Rows from block 3 of the text decoder, named by matrix and row number. Rows with one number belong to one attention dimension. Each number is 128 + 24 x the weight over its row's rms, rounded and kept within 0 to 255. All counts start at 0. Numbers have three digits each. After the name is the row's rms in percent of the matrix's.
# v: attention value (decoder.blocks.3.attn.v.weight, 320x320), inputs 0-79
# proj: attention output (decoder.blocks.3.attn.proj.weight, 320x320, transposed), outputs 0-79
v.180 130:108135151069128125124090131123109129133142169139112126157133081191120103124176144154148143120135148103167088125151128131112143136143142151134149151119160166108154087144107137147142140133170150148118123169156081148121104138112084128167157088
v.181 112:122103118127179136119165137093140112170091119111146085134116178115144156105123153146131115160091112143121117108130128129119103134132129130127127067146116102129150116135118172079120107136103139135092156137120076156114126121197167125107140155
v.182 118:147115101101136139133128104150079161116147115136127152171118128129145112092108097134152107163162134136105140133119166121111141130147131122121167114128107090147100138143129155171134120106114151121123093144115144140199091192119120098139127140
v.183 118:151108110140133127168167144108082168140127115132040139092124110090077105176103126112132141131127120130143116152133155147106080107090122114118138152144090089115123171140140107123137105132151087137138146137108126154145134107126123097131144149
v.184 116:104118125091196082100120119141123107082141136114154158124106109092117116161133103138119104150133146106161111131158154141139118110119116134163129142124132112105111155130104128160126132118162114114158129167101108117084141100116098119173140131
v.185 121:174126131102112119153064136154139137103117154119118136124120105135111107136160148134135158138141134121092094137122156092112129164098149092142137109128149149070115157155107136142108148120178135146157148151131129173133102120135100126185094121
v.186 116:124124119103099113153141168124100137112099098086094106114067131148134169165158159138107115126089108163109175139138152120133092125178116098129121156087155169143121127121145095142135143129119112137154132095194138150109119132156084131133123130
v.187 117:098134161151117102139107126101098134175126157155076125120135121142114148194174118130118113103124141121098113142122142136120136096095120126133113141140105124106118163100116132117143151097138086090120124139129127156089144113114120149115138119
v.188 141:120098125119111123127086152138108113129122124165128112158161122158176143137100173118179122131112079166087125103098147119106136125128127126121129120152137095136109119100138136086099101163138143099163142151128120078119132098139166178099115130
v.189 127:120159131121109125133110117133136152159136162163089106160181115163137127126159142113178138124158167134111086113091103106151136116144144119135124184169152173143130130088127142138120139123125114112127102162156148118162138156119120175139139126
v.190 131:118115155162105117131133151120123163163148172137109122118160125117130107085128133092151092132113104114128139141128142124113127105105099126146115131176159096083142114084116105096098126146127105171149130166140141109122114093129135161104131140
v.191 111:110090134106155129170125158128126127103160130105133116138121115167106080077111110096173134171116103105149136144128148116130124114162119123136149103123128116131134101149125129127079162159152143139088163137144133108182139145141109124123140100
v.192 126:093139162141141128126126150134105147120122121100119135096175149126156131128114120144098110117114139135146102141126164095101098123152173142103079118125108143172095123117116161136135094148152099161153140133117181151126132107148113110091105110
v.193 069:122151170110138149136121156143169122123124104124113114091154121102110137151126129136162099137132150172147130158107168103145173092115109153113111127141134112126116139148138116143099128138140084177110136151123141130115117104132031091127140119
v.194 116:119090074120091118074127102141117115123105133164117104167118147081112126107138134104126194144151091087110149122147066165132134126149127104180173144137114138064189121124124104108131168143103184118086091130120089099165143156121162162143134131
v.195 086:127117103118142131101115092121120123138129136140135161168173137139134144121113104118135163131124128172131143119125166147143170081164101137128069117150140126149133111142148143107130163122113094114147098145135157128137162149140071146079116151
v.196 094:127102148113140134141139106070158130155141103148105156073123091144144149155156110115110064122120153196140203116137143130132138157102098140122124136144186137108122122117162129126109138134103095133086098125123139155097168103126127139118106148
v.197 099:125077123152116115130138123136088130129107116138118110132113177082130131122119120088090179148170100147152152117147110129128099103163147113169145145166115145124136105115087103112122131126113157140096081149119144108140135162142135137150131115
v.198 081:092150152134133085122139148105151146136145124111114120080126110143130129133147131172118084122099144149118083131153152119136198114096134126078102121142146092130136142134148151136114099117139114118139151100142114127064120118111134081145117165
v.199 083:126096098187111128126145154173119103109086136119113106197151165070155141106091119114111177144159116069167119124103145103126082102159136104173154149135058148152136130138085092107127130125104166120125107146125121124147113148118142113147129085
v.200 062:168130132114168145093110097121143109139136136135107129093067106100117096126142148100125092108143125112102171105148103131114132189100156115116119133081136103090127109114155110126131168167171130132142158127151113121132113101107157064113111101
v.201 122:117134097109102122121079124116119134136171152135174128129101136158126122179114147129109161167124095152110149137090109121145105114161121112156189132131161109176105122135091102153127118096108141141088142118128109139147124111149075151137169170
v.202 091:112135105138135161140183084108146126129094127151096132116104118092082147077135113070152105111119123080136154152152042153116137164119122127120103135077121130144147154129170099112137169112175155089121102151121139079156137102105137132098121104
v.203 080:107169153116156111138125089101141160140159124134120169108146142134104114160107122147147100095111132177138040151150098139183182159099146111054089116141150086161113133128147174135110105116147108122167134127141150149096128135107065125121114132
v.204 086:101165193121140083116092146111090149126153107124149133080144140104124112146145120173132100095097134138107089138123132124143110166120165117083102124117140134106083119086128162162132087159179119169165173129126161146124112095148100127142123121
v.205 101:106115097127105120160128121186121111098107142129130102158122103170112118108187154118097181142112124112109119120160162163127122079136102165179152129155096175080173128161112133101125131113096162102134104124128119104119125138124189151135109165
v.206 098:113121146156123135108123205136128126130133126124127092149089104134160141139159112163153119161127153109100140138080178124125117092146117135139167136131122133124133120142120106144118115104098125138114150116139102113139103115106119157178148123
v.207 080:154109120081125094105096126101117142142139133103129138073117106136146132150131131159131093120110136169099161113138140113149160154105109134088107121124188099112071117105136158142154143138126096113141122104142141172121138102144112089097117170
v.208 067:105176142159155132142157160091119161106139111119126146103108148122138150095154115139151102108100160146115086121162172156127162145110134132090059121125103153138143129127128167143144133132153114158171145129124181090130139137119150128096083111
v.209 102:091143122126109097099130149085126158125140135148129142106098114146139146139180135163110127131077126116064122138170133161168132117126106125130107109137159148071140113117150150149127071108094164095113116110139109124102162152122179189154129182
v.210 085:151139116096145130150129099088122108156150134137152139103092147125124096140108128122130082107126136087110092118113054107123065181144130109116147128102108142158064136099139116148127106112127133142105142129144089139143119094145125138117134086
v.211 093:095116139103116098113107133122119157091128138138112126089143104170091129140186127133107158117096146146103096138168156177143146073118111148109094109148173155050156129146135150142120083138125140145161097126128154135083166148141148167142104186
v.212 092:101147154174125105108139186108116157150153126132107122120119157061146136138112131158133118141132125141107117131116124100124117122128160113125189144149128119121134146116087119160133102138150157116098161117134106118134108169129144122203145123
v.213 088:168110145135144133098093118126115105151096122147112129161168158133174127123062114107145139124160128134167170131073152086111079138145154121113110122102128133142081126094115112105153164166157112126170136136149136170135082117098106095097111088
v.214 077:125159138123157151124160100141150139126113134129132148134132140130138120135074128083097161127155114102155101127121116123117127130122152135116110121122074094167129143125127147118119118140150140147130130120140126107107126140104075089121131073
v.215 084:100124160128118123126103143194130131124111139130087092138191142140106104112130145143118154154146099113157114167143156088114116083149160124134143129134136125151106153127111132140121114149163122166126119140114129138133107123141097096120124141
v.216 101:103153184130106095152148121118131158102116103150097132097169141117082119111141130109135143118142125124204128151135138143106086098124189154097092111120147173115106141118128123112156127156191114141151112130125199113131142107150129142107109122
v.217 072:106130106114130144123105136097118130142146137113180152118080154138161110137163126160060165117111137129074116127145159140117152163144090118123127123149115118116132120151116139178115085120100131144128140159133108120117114156136129129159165142
v.218 083:149120131139146107137106148101135156160157133121111110141135125154140098143115115163164107129143127147132089129113141098163173119108152120056143125128162097151120134148139140128136125133114060129136166096139115157101112124118114100148134145
v.219 092:120128132124133123109170146126150107137114134153090119126139085122106138092160152141166097141118158140122133137141136161123185086095081152123123132138155123061178133146176106107107149118124123092126123103154100090100134120099146137147116149
v.220 072:137160177133102132121151187162177138140120117119114139161136133061148151133148111147120154141130138126119125126118145085153140076134154113176148124171097154120149142144098114117116112131080109131071132156148116097116113157133110139162149102
v.221 109:120120101153123125161160144112108127137125133139164159117077166115144143092125098114099140127123140101145138136122117126082062143180133135142109107098118180125104112100091100141155113097152155099143099168139141098172099135150164157115136094
v.222 094:131094092148126117152112159165140128106127145129134104147089125154149107120165131148093203127132139110114137087141183137132123083137125131157153143145127164053160128153096123124138125152097153121140112122128113119131110163129230140175121169
v.223 082:155091127101120108143085096067090143128157139128148155120127169131154134140105122109123131120125129164153150131099117102140086148169132133103103111106175149152074099117107105137168124155124073133135112137134169143132140129135111156058133127
v.224 086:141181111130109100139133093122174168093120137087166168109132107131118164150135154141161097152134129141187096103145065086127145108122153113135136108120112149158166120116144096146160137140152121132128132076097152098154143143109132127128118139
v.225 081:125112096149144143120131097108121129086104081088157153133134102120136138159124119091151155142121122108119159131147172132126079124137144101153102076095119163125175132147134114107167137139131134141054094057093132057131127132118117113143145098
v.226 081:115175095164091136073102131141159170126129138143161145095103134153169120125091147146147084133157158172169105099138100139115135144117112107150132122163146121137129115100149130122180101139163112117100158106134132128185130149133137108120132164
v.227 098:132127151145127152128135127128124122140146134082129112227135153117132157099143122115145157148110138129097159095139149147125162116092144154098127156125154134139149143110123134119130157120120121137156118168115131147138105156088166120125114131
v.228 091:110099136124095101161109088116114140176095128155128079153132142093064091089117136144092110119095128108128143134144123087124110155151115133120124128140136158099130117154105097135142128143126154137122112160175088180107145152111180127081117129
v.229 083:150161123136144135102139119124175079103126115132134137090102119121115157146060119143159104147136137114162146151096141108112153129127116101137120101120130142148117122114134137117077124169142078130092122115088137113153134124117110109141131144
v.230 079:161123122144134143151156148128134122131154117089133149114113148147149179134159138070131137114113121146085106109084119176131154148106146129132149130122126138148115155108139143184128144127108138121119117110142149113071104127129125122135106121
v.231 072:185134123097115123146115143126116154145136118077126127149122150113136127113170080121144133135135115142127131114134128143134131130143093132106140122111128118096148172105132125141123152107106146112126145135121101141185127109154094142195099144
v.232 091:144079104160171134123138156123140102101139075158138120141119114110145124100107079106111128134149133114090136196130173116161078140120136139111143104125113141103137126142128136121119132115169143147100096147150144072161136091075167136133168100
v.233 084:148136119127114148172131160095089122079129086095157113151103146104170138105079106109155107112146094143118154130132064144128130165153072091146137116086134151112114117094098122140148116114103149100119145109130107095144115168112129122182112122
v.234 087:114079116166161163119132103149167103115096119137095156069083145160096116146140114122093182155140119110120133148141191127168106156113110103144091115126101111097144126171130154116152153132133124161087137121134107097154138101141124103111168127
v.235 091:111149133124131111172085160111116163132151123111137142099147108148148151158172149146076110088127123101128132153084114136122121157128156128084140120107098120123095110107142119148143123137130119122146138101170144161131126087111142156120152112
v.236 108:112142107172110163122112118133177142113112118108144167076126154144124160148121139091134127139130147170113107109108141151141128137124171117119124094132109129143110126164161130123174150149150137162082132113114152142118158166078122085110143103
v.237 084:204128129119091101131161124129135101132155115119119124128107121068108112147141132154158163124149111128170131142125113103164108103155134168111123150070147159098113138145168152161113126134139115124103080139123091137127122112132130154114109125
v.238 102:118163132160088119132139151098163134131124153100103149136123132155077142130094163127136145175130090118171114109096076093100154133157131111123139157138156124163136123152142109147130134170118130139152136123118101128121154156112169129115101159
v.239 083:147185088147143112115135149125148126107139100094126144144102135160138093131135137119126136148145132138120152117170081139154092124139143125147144107113111116091123131122099140107153108128110145120103149121116079127158122121107133144139112123
v.240 067:134097150092101155122146141105114111142150130139117117140123113123144169128119137144108097090134106104139104145121094171096194148123103143130116163131172115136082117117121148128096126121077119093169143178166116154088131134129115157099091124
v.241 080:148150140138126157121166147159132135197133119140151152136119107104133105106155154111155144119084182132109140149113144099126086094110152157120124101126125123125134149105152137131136131130151117117118075098127129148095101134144134106101132112
v.242 091:133141142106141117166135162116151120103172150112143169120129116129118162152159115151162129123147103106146115175115114094170167106145157134099126126068117127128103132143165153135114115129165091134153107142130173160126150094077101140146105121
v.243 074:088064129108129172149138136134080140163145147175130145132098148115113122126108112130138156091112178162116110125145184144149162145117125130141126102139160098116114134161121118112129125100168110112152118194157158166121107124116083137111118125
v.244 086:097139161124127129125148150137141106111142169144138167149142109169142152121151168151161161133106123152133083112141112122179141119117141111158099151092139133135130141157146159114126105165137103111144160137103142111111102153112100106135111119
v.245 088:099148158130164112135160152123153094127121154125106137172117116168102115129148148143125149153108088095141131133165099115121120078132177130130132128116133118138120129133099161131111109139093146141149146155076083142116144104113142168150116135
v.246 082:151154124106150124134165099111143076129143118123140092159108124117112122134053137156178102157143113111193150125170107127089134101156104104157111102110160135129110104123104148109096092128110117119102123132095074127147146134157096139137113136
v.247 085:128135138135149053187122088110102138103137131121132102158138117146118136141132134157133118116123133136101117117148123106103135131120170129144113120084086138151117109119110130100138119104135135118159121135130140160108111127067121125155096102
v.248 075:128094132129114091151081131128129125134133145136116116176167131121168121119154116148123150151149120149092117124138156110150075130100133132145093180130107133104179131132102109097134109124107155155111161140120124120148112118117150119134115136
v.249 095:094153127117106127120113125161093168146138171126122142080107151165124129135121140115131104099137203173132094084143159129132184141139130115125120113137128113160075133148157106118149100115178102106140143145144171171149117145126085103136102132
v.250 081:105127096111151129138130107139109133109157113165096129126097140129104091158087114130126164131149154152108142107147133173150147170144104111182109097110119111129075124145098121104131102119155137096143111119134143135138105093164055118150116117
v.251 079:153158150081100125164116137108096148137119142079158138117144132118185149140161132137138079073127106124145109146125079135118139118138113122104133136100139128112107136077143160147145115115092122114108158097145112142127138164144098143143107143
v.252 099:143136115087126148154141097156128132119128106122128121176122157114140132111133109121133144141143137160103119097167113159145154079124144146138117122124127139158136116097096130148162149098133163118133090133104145136123133148109150138131100112
v.253 088:183091134128111122148111117139158099183131126153135110134115115091162159127134113124117095121103128126122122148090199111147097134089144155102151134142127143094135161127134150162073140132110154160079124167162127139146122094135159132093137139
v.254 063:134116138158155161086171137130138098098113143126139114176084105152151122090191136128131169148113099102117147135161136137159125123077124143145130131118133108123146143134127165119123128122119135136122131158117096089140112110159131133159141135
v.255 077:175097152091142086167120084150154095163134131148136105091148118101122158105155100139112083102121164129133082162121168093173116111109161153086141116124104138120109156126150143155052136103152138124139132184166132139144131063105109139108120110
v.256 077:123147148176100142151135097121134120115133125142097150147147094089106136117097140121102094126104127121125102157149149119118156133149159104099154097131139101122158124128096115144122131131144159163142184107111075141112111146078138171134168134
v.257 092:164146132100152124102095126096145129145092090127113119124134099135105108118152115159128151104089108154143147161187189099112116162137103166142076095100175130109171105126130117120131107096120157144144142104117104146115110170150133126154166108
v.258 083:158113145077129099119113155150131104165126132143109149102157111143139137131154138133118126116097159150147092165109154145082113156169111138138143110077141081106142124119116162126131135127098160133187135102127130136115172124112131114095137137
v.259 084:110155100129095177097127079125165122170123156118110118162094091121132147139107152118129063121133132110111110144175120112101174146152121112097156080127126094140144111103114105160119103161095134135153179171120101142128107149102117171114154150
v.260 088:139081141181112120095134123161129132087150109138122150154132124140129117137141133092086120097118139127121125127144111164117087131125149187129174128135174147103130120171114128109126138160147117131138124120146121149123183116128125139079126147
proj.180 111:128107126100103156122105131119123146126152124123140163133133130103124144173130114123152178141140126124105161117127093125113138133112120112126101113120121133116112107141128112124141131145152105134120131123101179149132149134115109070124133101
proj.181 108:171169159107161168081060124126139147111138142126111126123139101158120084098132128119136129145136122138097128155129062123134128130182132160117115121125155124145131114123123157129111117117118104114179157147147125125124109134091112086136146078
proj.182 118:149120140113117134145141144120123120103126125125092118133129108113131141167152136123086118080112122122105141140158155135131156132120175100134079154152144125183135137120137113129124135132150145132119135109140129142127120139100168154106146175
proj.183 114:118134124077133138100080127117110083087151143123144118120118115146125118136199130118120139131099123133148142142166169141110094128151160121102138120092135147134117125121122116117121125115107142109156092132168111100135166151142149132075132170
proj.184 103:144115115111125153134136151119142140133132116118110122129113102112126130119080125123157138123140103130108129150129184112108155133137106130138104125142124121148160116130122138123160135140101131138093196109126101135152110144109112087146127089
proj.185 107:124148108153098147089120099123113119106174155125165148126094127123129126161050124121141186119128140108185141092105085105119126133153121116132161119089125123141115109139121116123136129124147106115105113105152113142144145118147080092071145084
proj.186 099:155103139099119166073144111132136126130082125121151092122171162094131129109108116120122104126126123126155136106138192116136098131135134166101151116095159133118133137120124143124141119094132149113112133144091092158120108157183116090142130164
proj.187 112:116140138084103154098114141135120133133111117144170149110150135117137097074117143129135086142122118134139157124133162111119086128145191150135147111114141132100136110146133124133146129157095142127139092092114098113134118139143139096159097111
proj.188 142:092153128152147116157110128130138138153091157147146120123119122121119139143086121131139147116122144122143153101123097136133119132140134133151153125139121145140127134135127111134122131133108140136111143092134120111130140105153128111125134165
proj.189 118:097056092183129125129097114136120143131139120132164143107143134128131109164142136136119128149132121147131153131162085126117085130121164143137099134147116131102117139136136096138130132125125115138143068102127182105124150100164095091149105169
proj.190 132:082170126143138140106126137123090114116105125136145143138104120115132116173137126135112165121122143133138140138154086136120093130153160130125151127092144144169103119132136121140152125124098131104129100076147132134133154082145109117066136135
proj.191 099:170131148125127165067126109129082156161140144124119106153122130132128123197114120128106108118144130130128128130171063126133134136113126127124117115107129127128139128115136149126147117100100121118121148145113153168120143110151138058101155140
proj.192 123:197129144146110145189142131122141114094131157114128102148108118084128140148126136136143133133138133130126153134114084112128159123129084133137165161088106156134137143135133157128135122102062122115150111107129128103116132155112133109167150161
proj.193 063:130106103147138126143101117110128149180152153117152110130113098156122116169134134122144188124145126124091122109143059153115124130134093112135156150080135119150116111130142165115130132128143116146148097128134124078132133147100124110167118105
proj.194 120:092134127133118145109117104133110162143141120152129153119141157171133113118121112128102083140123144124158132139127213105145123121132156141121118127150099109142117127136127118133141126131148146125140160136120112210141099140196127169109124135
proj.195 078:153128123102107152134155119115135128132133114117096077090090128112129136138130130143093163113107138127114140136155146114135147122148105131142146126116072102158144142140142123143169136103042126125134142101150120181143104124151122116126136119
proj.196 097:160108105110108111126160137116129110138121132116111100151116150099133134141094126122143156076136135115086126102145084136125137134099150121135089120143114151117143126126129105133124127125141107137119085129131108167129123085106138130092120104
proj.197 096:111137145139158158179139109106131168121142141130129150103131143166120132106146122127109113117128122133141164126126172134142135128128122108140155130107108088133132138138126147130134133128115135122164123102107101155140113171134127195055124182
proj.198 075:114107140132139122111130144140123108138111123112124107131145073091125108165101130132148180097124129136121098151109074124110113130111130148122080148133150166132119129124127151122150130137151114132087125121121115095116163138092108049198129076
proj.199 093:124132149115169149159132115131120165095135129116142150069113126169122140112182121132123117177133112134133150120101187125130125122149127126132131140130091111131140126135134137122129128127101128118169142131143151109129131158149136191151141184
proj.200 056:176144129168080098138107139138111108143126111166139134183143150124133116111103134130101123086112150126186137109181143105118124139139121116139196122166175146090119118131115145129130120121155140110136133147120105169132140139205118116134141150
proj.201 104:111124103109144131135121132131165112110117139115149157096125119137122132091143133109122124119129123130051125149121116137143119119127107099126131122100162107110105136108133110118113128153152135148161054115128159121124132132103149122114095130
proj.202 089:081125105145119116091081135134115107156101101133136134116128139138143125162134115131141149157103122118168134124154185124133116117133146136130150113160113107125147108126129143121149115137103121133129162170151106144147102138186127161118137120
proj.203 078:135085146146134149105125154126127100201129121129115117135164088104137118174120113123126178114129134144139156135112098138140136126130125149137145135116115120123122137131146129129124135119107116136077141122156076100141116163102121097137130077
proj.204 082:187156133145102119167109149139134105113110151124141117165125103076128110143112136123146126099149122128115124120128073105120131125101105150128130153107149167162116147126111122124129113119129151112091108125134115111112123158099134067190143135
proj.205 102:052121113132121126075132097122112148138146126131126146123131186128132122117092106114127085127120129133189157161094160109140121136125167122107053126155108120143121121124122117132161127116194113151118165123122122169133107091147117133120105115
proj.206 092:128125117094148097154138117134128149089110136116127145126113125147116136106169142119146113154143124125071064127116070128107120124108136147113092143130135165116115136128124131119103125151138155118176109130128160082121157079088141105176124146
proj.207 080:176166156127127124143146155129146104120098160138132093140105111085118112142091127129140154060124138132099101126146070127117101136098119123133113106117165146162136148128124083131160133128176128133083112126130159149119145129095123076136128095
proj.208 063:144134128123079126118125143116146129106085126106072090183122122128121151148112128149135130111142145131110135135120070121133143124116103143133116140091116133143145123137140138134117123114045132106141150123128089135120111073121136102136144108
proj.209 102:127125125113124101102131160153129118097112115122117134152137135100133138148075120132123075107098137133115115162112096115118117123103180162121073114144136148147118140135119103121130125124181134136112118132118131150125107073086131094112132074
proj.210 077:151114110113117147146116157132109100119122138140158161118169113113138116112135123130154129160137118132115135098126192144142147133144124144137183122154138137122126132122129133135121124138122147096102141135115117082109155173075134145132136103
proj.211 102:122100115151112149114146130127120115158135129131107109150142141105122132138090109115126072074130145133153134171094087120127142127108162150126079146136103158163116128132123079135162123093137134126107163131139109175147091090118125077129121067
proj.212 092:127133159129154131145110130122157160090107134100147174127132061178124136131129146118150155173127098124099093133107105140115118117128097120127113146092158125122133127125127160115099130153163123147170072114096133097116156143083159137137164144
proj.213 091:209129142129144124198154109138128129095141146132158130109082131106117158103190153145101108139132129122142108103153138124117151132138114139151171126126131143096155139127119159131135121128083139093116126134150161086131160156179093160158133194
proj.214 077:159129126187103139127085120140132119123184111125138139134154143132134132113137130137115116171126139131152165118137129116137158109150108136126197138125133120100128121133140151129109148115082143142162139137121135120137131188205113137116123169
proj.215 072:116124135179167141130119106127123141141146179123165139112114121132131102139114133138137134154121128116172133143124099100126139116154129122127162151095127105151111123132130152119131117130137104131142124126136168109138130209120133146231141146
proj.216 088:145148139174118130140114122141140110102156143127130121160113176127137170104134116129148092119115113115139154138127111129136154121103100125128133135078149095139116120115117133117125123122141110136132111157151112147141082164159150124154152149
proj.217 065:177125102108118124097118136118148103078127123117115122136129103113114131131071124127152099120127125134097096112118043122139134135124152131117124120122154163156126143135122109125108135117127164119117142103104171119100161080098111088104135081
proj.218 078:141118156099159111133145141125128121141102137137122116107107053118134104172130134132147177107126140137103082136142092130109112137125111138140102111124155136125131156119143135124138130145156137116082127127142150088129174149093113093162146104
proj.219 100:072121116124161113093129118138111147178111107124107114114137139148125125142112124129122169095124128119168083129131129124133102134121146141120066122137116126134115128130122112124149116119170111141117143133122115134139097092107115101119120089
proj.220 067:121139149085161156150129111122154159121123118108125159126132119190117120121136145131158137178118091131061132136112106156137137142127091108138126124110130116135119108122150171109067128158194119124168078134129145113136122147085162163167163141
proj.221 107:125133144109148127143122144131169102051087122101147147113118144120127161088135138137138100150107105110114122124124143142136129127130099122131156111129131130158145149116112128126119117138074124104145120131134160104113122113084125150100130151
proj.222 091:110111146123132109098141108129103144085127116121114148129119138147119145097095128116113064120122120128158121153120117112132113128131158120126078121155132150160131128125123125132116118130164149119141148129119142148125135071141124129102142118
proj.223 085:202164135107125141165164142125159096104108156122131096118094123092124143088152138129139120096131131132089137120144122141123125138107085116139121109091137122135157163122120125127151131116095125103080112106140161116126140138131118131096096177
proj.224 089:093121120071106119084092126110108099158164122145083111135128181140126166105164134129105084101127147133160146107092188130110132123156100115131160122164101111112114145122142133135152130113127122119133114131155110094132143119143103130138136159
proj.225 078:199102106118088127101142098113107127182177172122132096116107156123135146138110136118094122105140122139142158091136193102131139133131123121133141110151097123167088121122124117130131116105153140104200146149136139147138137105130087128111112085
proj.226 082:120114127138128081116108137129088133135146135132125125157109112177125153070138129143103090089156139130152123100074152114126146134152113109123134125160179099130115129134133160143108114135064119113156115151098108112115162100132158124071141128
proj.227 088:104144150137141113179149153135150114119109116146129125096116102057125124162176125112133122133119132125138136169191086129134118123110124123129120131079111085087098123129113100131130137104155149143117148107109147170142120128151121105162129135
proj.228 086:143110132138116133102093154140105152113112119127111124096106138112131133183126133127161113130083133129111125152098100141131155125101175142134174147130085126114128122128129121137133143115134123162072142096165157158128120142140101109128146155
proj.229 079:096091105123154126093111128136128127122137153139147132142151142088119088078123114122099130179136082114122132040148222161144118126139073096132120128122118086135116105124126120116144129126101178117161158127104128143144092133084132155122120147
proj.230 077:083135125096138128151156102136157097136110169140158126151112139126123101104100116103152118125123096139205135120181142125136106123162065116136100107155124129129111133119131145127094129105145124131104132110125116137137132126107130140176143122
proj.231 072:092137156077111103120118154124175125141112099128123142126099181146130127171153129153115129160126135122169096165142168128139129118112126109142133127113131085106125125133118131132115131114085126163110137140153135123119090108136144129151115137
proj.232 084:181138137115102108146140127118136160176160137131118106154140126134136121143147139115136138104140128132098143110106134087123127136083160113119130130151129118145082126126132131119150121149155129133158122100120123140130127088091093138173123134
proj.233 086:144164153120170118146148130131141122194081146140165150164096127134127110170157117129107097111129128129137126129144173116129113130105139136142107133147107073140135140138132093129138117120142143133115126098124115147122118133114128167120139109
proj.234 079:138082113083093118050113129123121149132158156112158126136129150165124109119090131133104157149147098133141142086127167121141150128119165117151154123148136122144096114146136149136127113131133117108144140130160133139144109101134087152151119055
proj.235 095:133168155107156115151175126113137114108096132146129147123115150089134153080112117132105066105107134142120106171127124124131120119103085115124128106149120099119153157111130089134152131152112138133043121142129133116129125153141111120113134187
proj.236 105:163114111101104115117118107132122120157172138125159124138129163116129142096138125121113108132119109131176155087121168115140133134163103100135145121182139126122104146133133145137076123119166137123157136152161136123130097092159085166114146157
proj.237 077:120138142163129122112099116134129142137185084102104119157173144180121094129109113119136114132129104114136131151125130113144127137132155141140107118116138106166121133112118137130098125102184094155098126120175179142141111151114090110168135137
proj.238 096:095101116134154109120063115136117102139133104147165131160164119165131107119143108112165099096104137124144111161077070155123108123135129136101142138126114161114123128108134115134116131132131117154108110136160111149126130133104163109145157150
proj.239 078:170114160092126092090120147130143112166167115126119153112104166152126151103121121132104071110146159119161114149107172102121139124115138126138106122157158091138120150127152139110137113120140088148140071134153157096125143085156117101125098080
proj.240 071:092157128190153144197134123131133141087094118135138142126153069104123105121131128124164151162133130116131131158130113150143112142112142136105121147108134144109150131130130143122114145135111129146080128096107124151112124158140141122151143117
proj.241 080:151114161119115145074109097133123159056138155092098115130104142126120126121085118143099101106104096145158131115118164125121137130144112143145147121129118107173126117130125117127099137125149142104145125135111134104141136134112118184085106153
proj.242 094:093142137123140109143134138121160128139134102167100119135180169126132127118128115108123134166139121122135124126130151133145095126113117116117137128146077113126148155111135096131143130125159138147092127136159141096139075150143114161160129164
proj.243 066:074166162171130110157133152132133130092109124129122119152114084128138146160123132135134136150114132116099125123140137138143142120121152140120161142111118100087120122136109118128121139131114135132164149100101104137110086141160123205073143168
proj.244 080:102105117130116128097133122136132116114152115131130119179156121157134123129094122110135142133163135130171149103131121127133103125198142148131149129126122139113136132117116167134124130112157128111144096136117104098120107139182181149118127083
proj.245 078:128086113132134133122101134125151123134150098132112159075157115078131130124135117118175146150134133125115114169108060144135120133108174132126105138111152163127140146115138136113133126107162094153131080150189159106126141111150135086174090098
proj.246 078:134086100191173112109128129121104132131121119123136141090162092116122106125109115139115170129143118112094129116114174147123111135120121150146098145106113145161155122130139118126129121107128153118162109140113150143138129127086122118076109103
proj.247 077:151128129132140145142158143108129070132112096129121156126119142054139165144160117129108106129106151131103155154142133122111108132143118122136143151145113128132154141119129091135159131095192125146057098082152095121134140162158089093113160137
proj.248 078:175121139165085163132110120124115099150146126113113099147126106139132141197141129125132167105148180132126148166099081113110127121152175155119157162078139140106130119119133134134140129117133080127133107126122094097120132131164124103122161097
proj.249 084:102160150154158094143148132123130121108126118145138122160097111156134171085097135125107083135136125119114125105137135106133134117168090119119141118165156101093154144140113141132117135130101158106145132139096127136115131147182144169045162166
proj.250 076:160135113109163117125140138136154084144112138130169146146089133168139113114099130139082080111139112121163116090155218116118148127155138141141117126162134134102111126138146146109140130145157145120127108091109118142113119150140137154048117075
proj.251 069:098134142164150146117157112134140170127075136146120147097133140146115143129109115137131139161147118139151112152118166119138113139106111125147082114124133073122191152120113120133082122126088116139089135186124145111130106144144137129117118150
proj.252 090:143123144087107136152128129137120110160151111104099125106116152104135128145172140126129121122115136121154165154154157132107135136124157143133091130202121149150123139153142144117112128108165127148118142096161145125126111097134105121151120125
proj.253 086:103128123158099139137105110129100150106140142125128102121129127104123096129120126141161158149116098128129167109131096124125128136126141118121120141089146081122131119126135133123127127114101113146112163113136113117138105110103117121189124185
proj.254 062:098099119112112103141132138104145136153158126143131141149129087156119112167122135123167171159166128130172120129151113110134124135122190112126126152102159129093074121133116157130109128122144111146126096119146132162121136101130114109181102025
proj.255 081:095127108110120119077105132121115162093126120125119124111141166102135127087114133143154143157127093126129140085132160118124125136132115094125146128134130111123138141148137131116142126125125151154113113126127123112136116118133117129200097181
proj.256 082:151120114069156102098109129135133144184124144130164113090091108107136139100126132127093147130154143119166128105079079129136147123138117150132152128151140133140149141145122111128154140114093143132099128114148156112129116131126077138148136217
proj.257 095:113135148131137115146127153122110135110130104117149118095112161145135134099109124133143097132127131108111077124082081136136126127116109120134176135155142097135121161160129135136111128087062115145122160154123127100109095106142142130159108187
proj.258 086:106159171142117117086138124136106152133157108133119147113121156110121136162152116118135117105126141125097115143137139123135128132126117125127108152114151093087117123129135119134110137139135118142074121097098120168132096156123131132159134163
proj.259 080:181125128097154125146129149137143182140122128119089153130105131130135160194124123129112194140131149129159150101105126105148139136145110110116080134059106132122124143098116106138149135133156119110085131099152176121129162152080105142110179145
proj.260 089:171164108074102113129147140107104104151132120127159100158128145114138116138110120129143123132133110128122086106120135127110130132154107124124078123167143072079156131128122160130140140132134129101167088150085135115122120113097125162104084169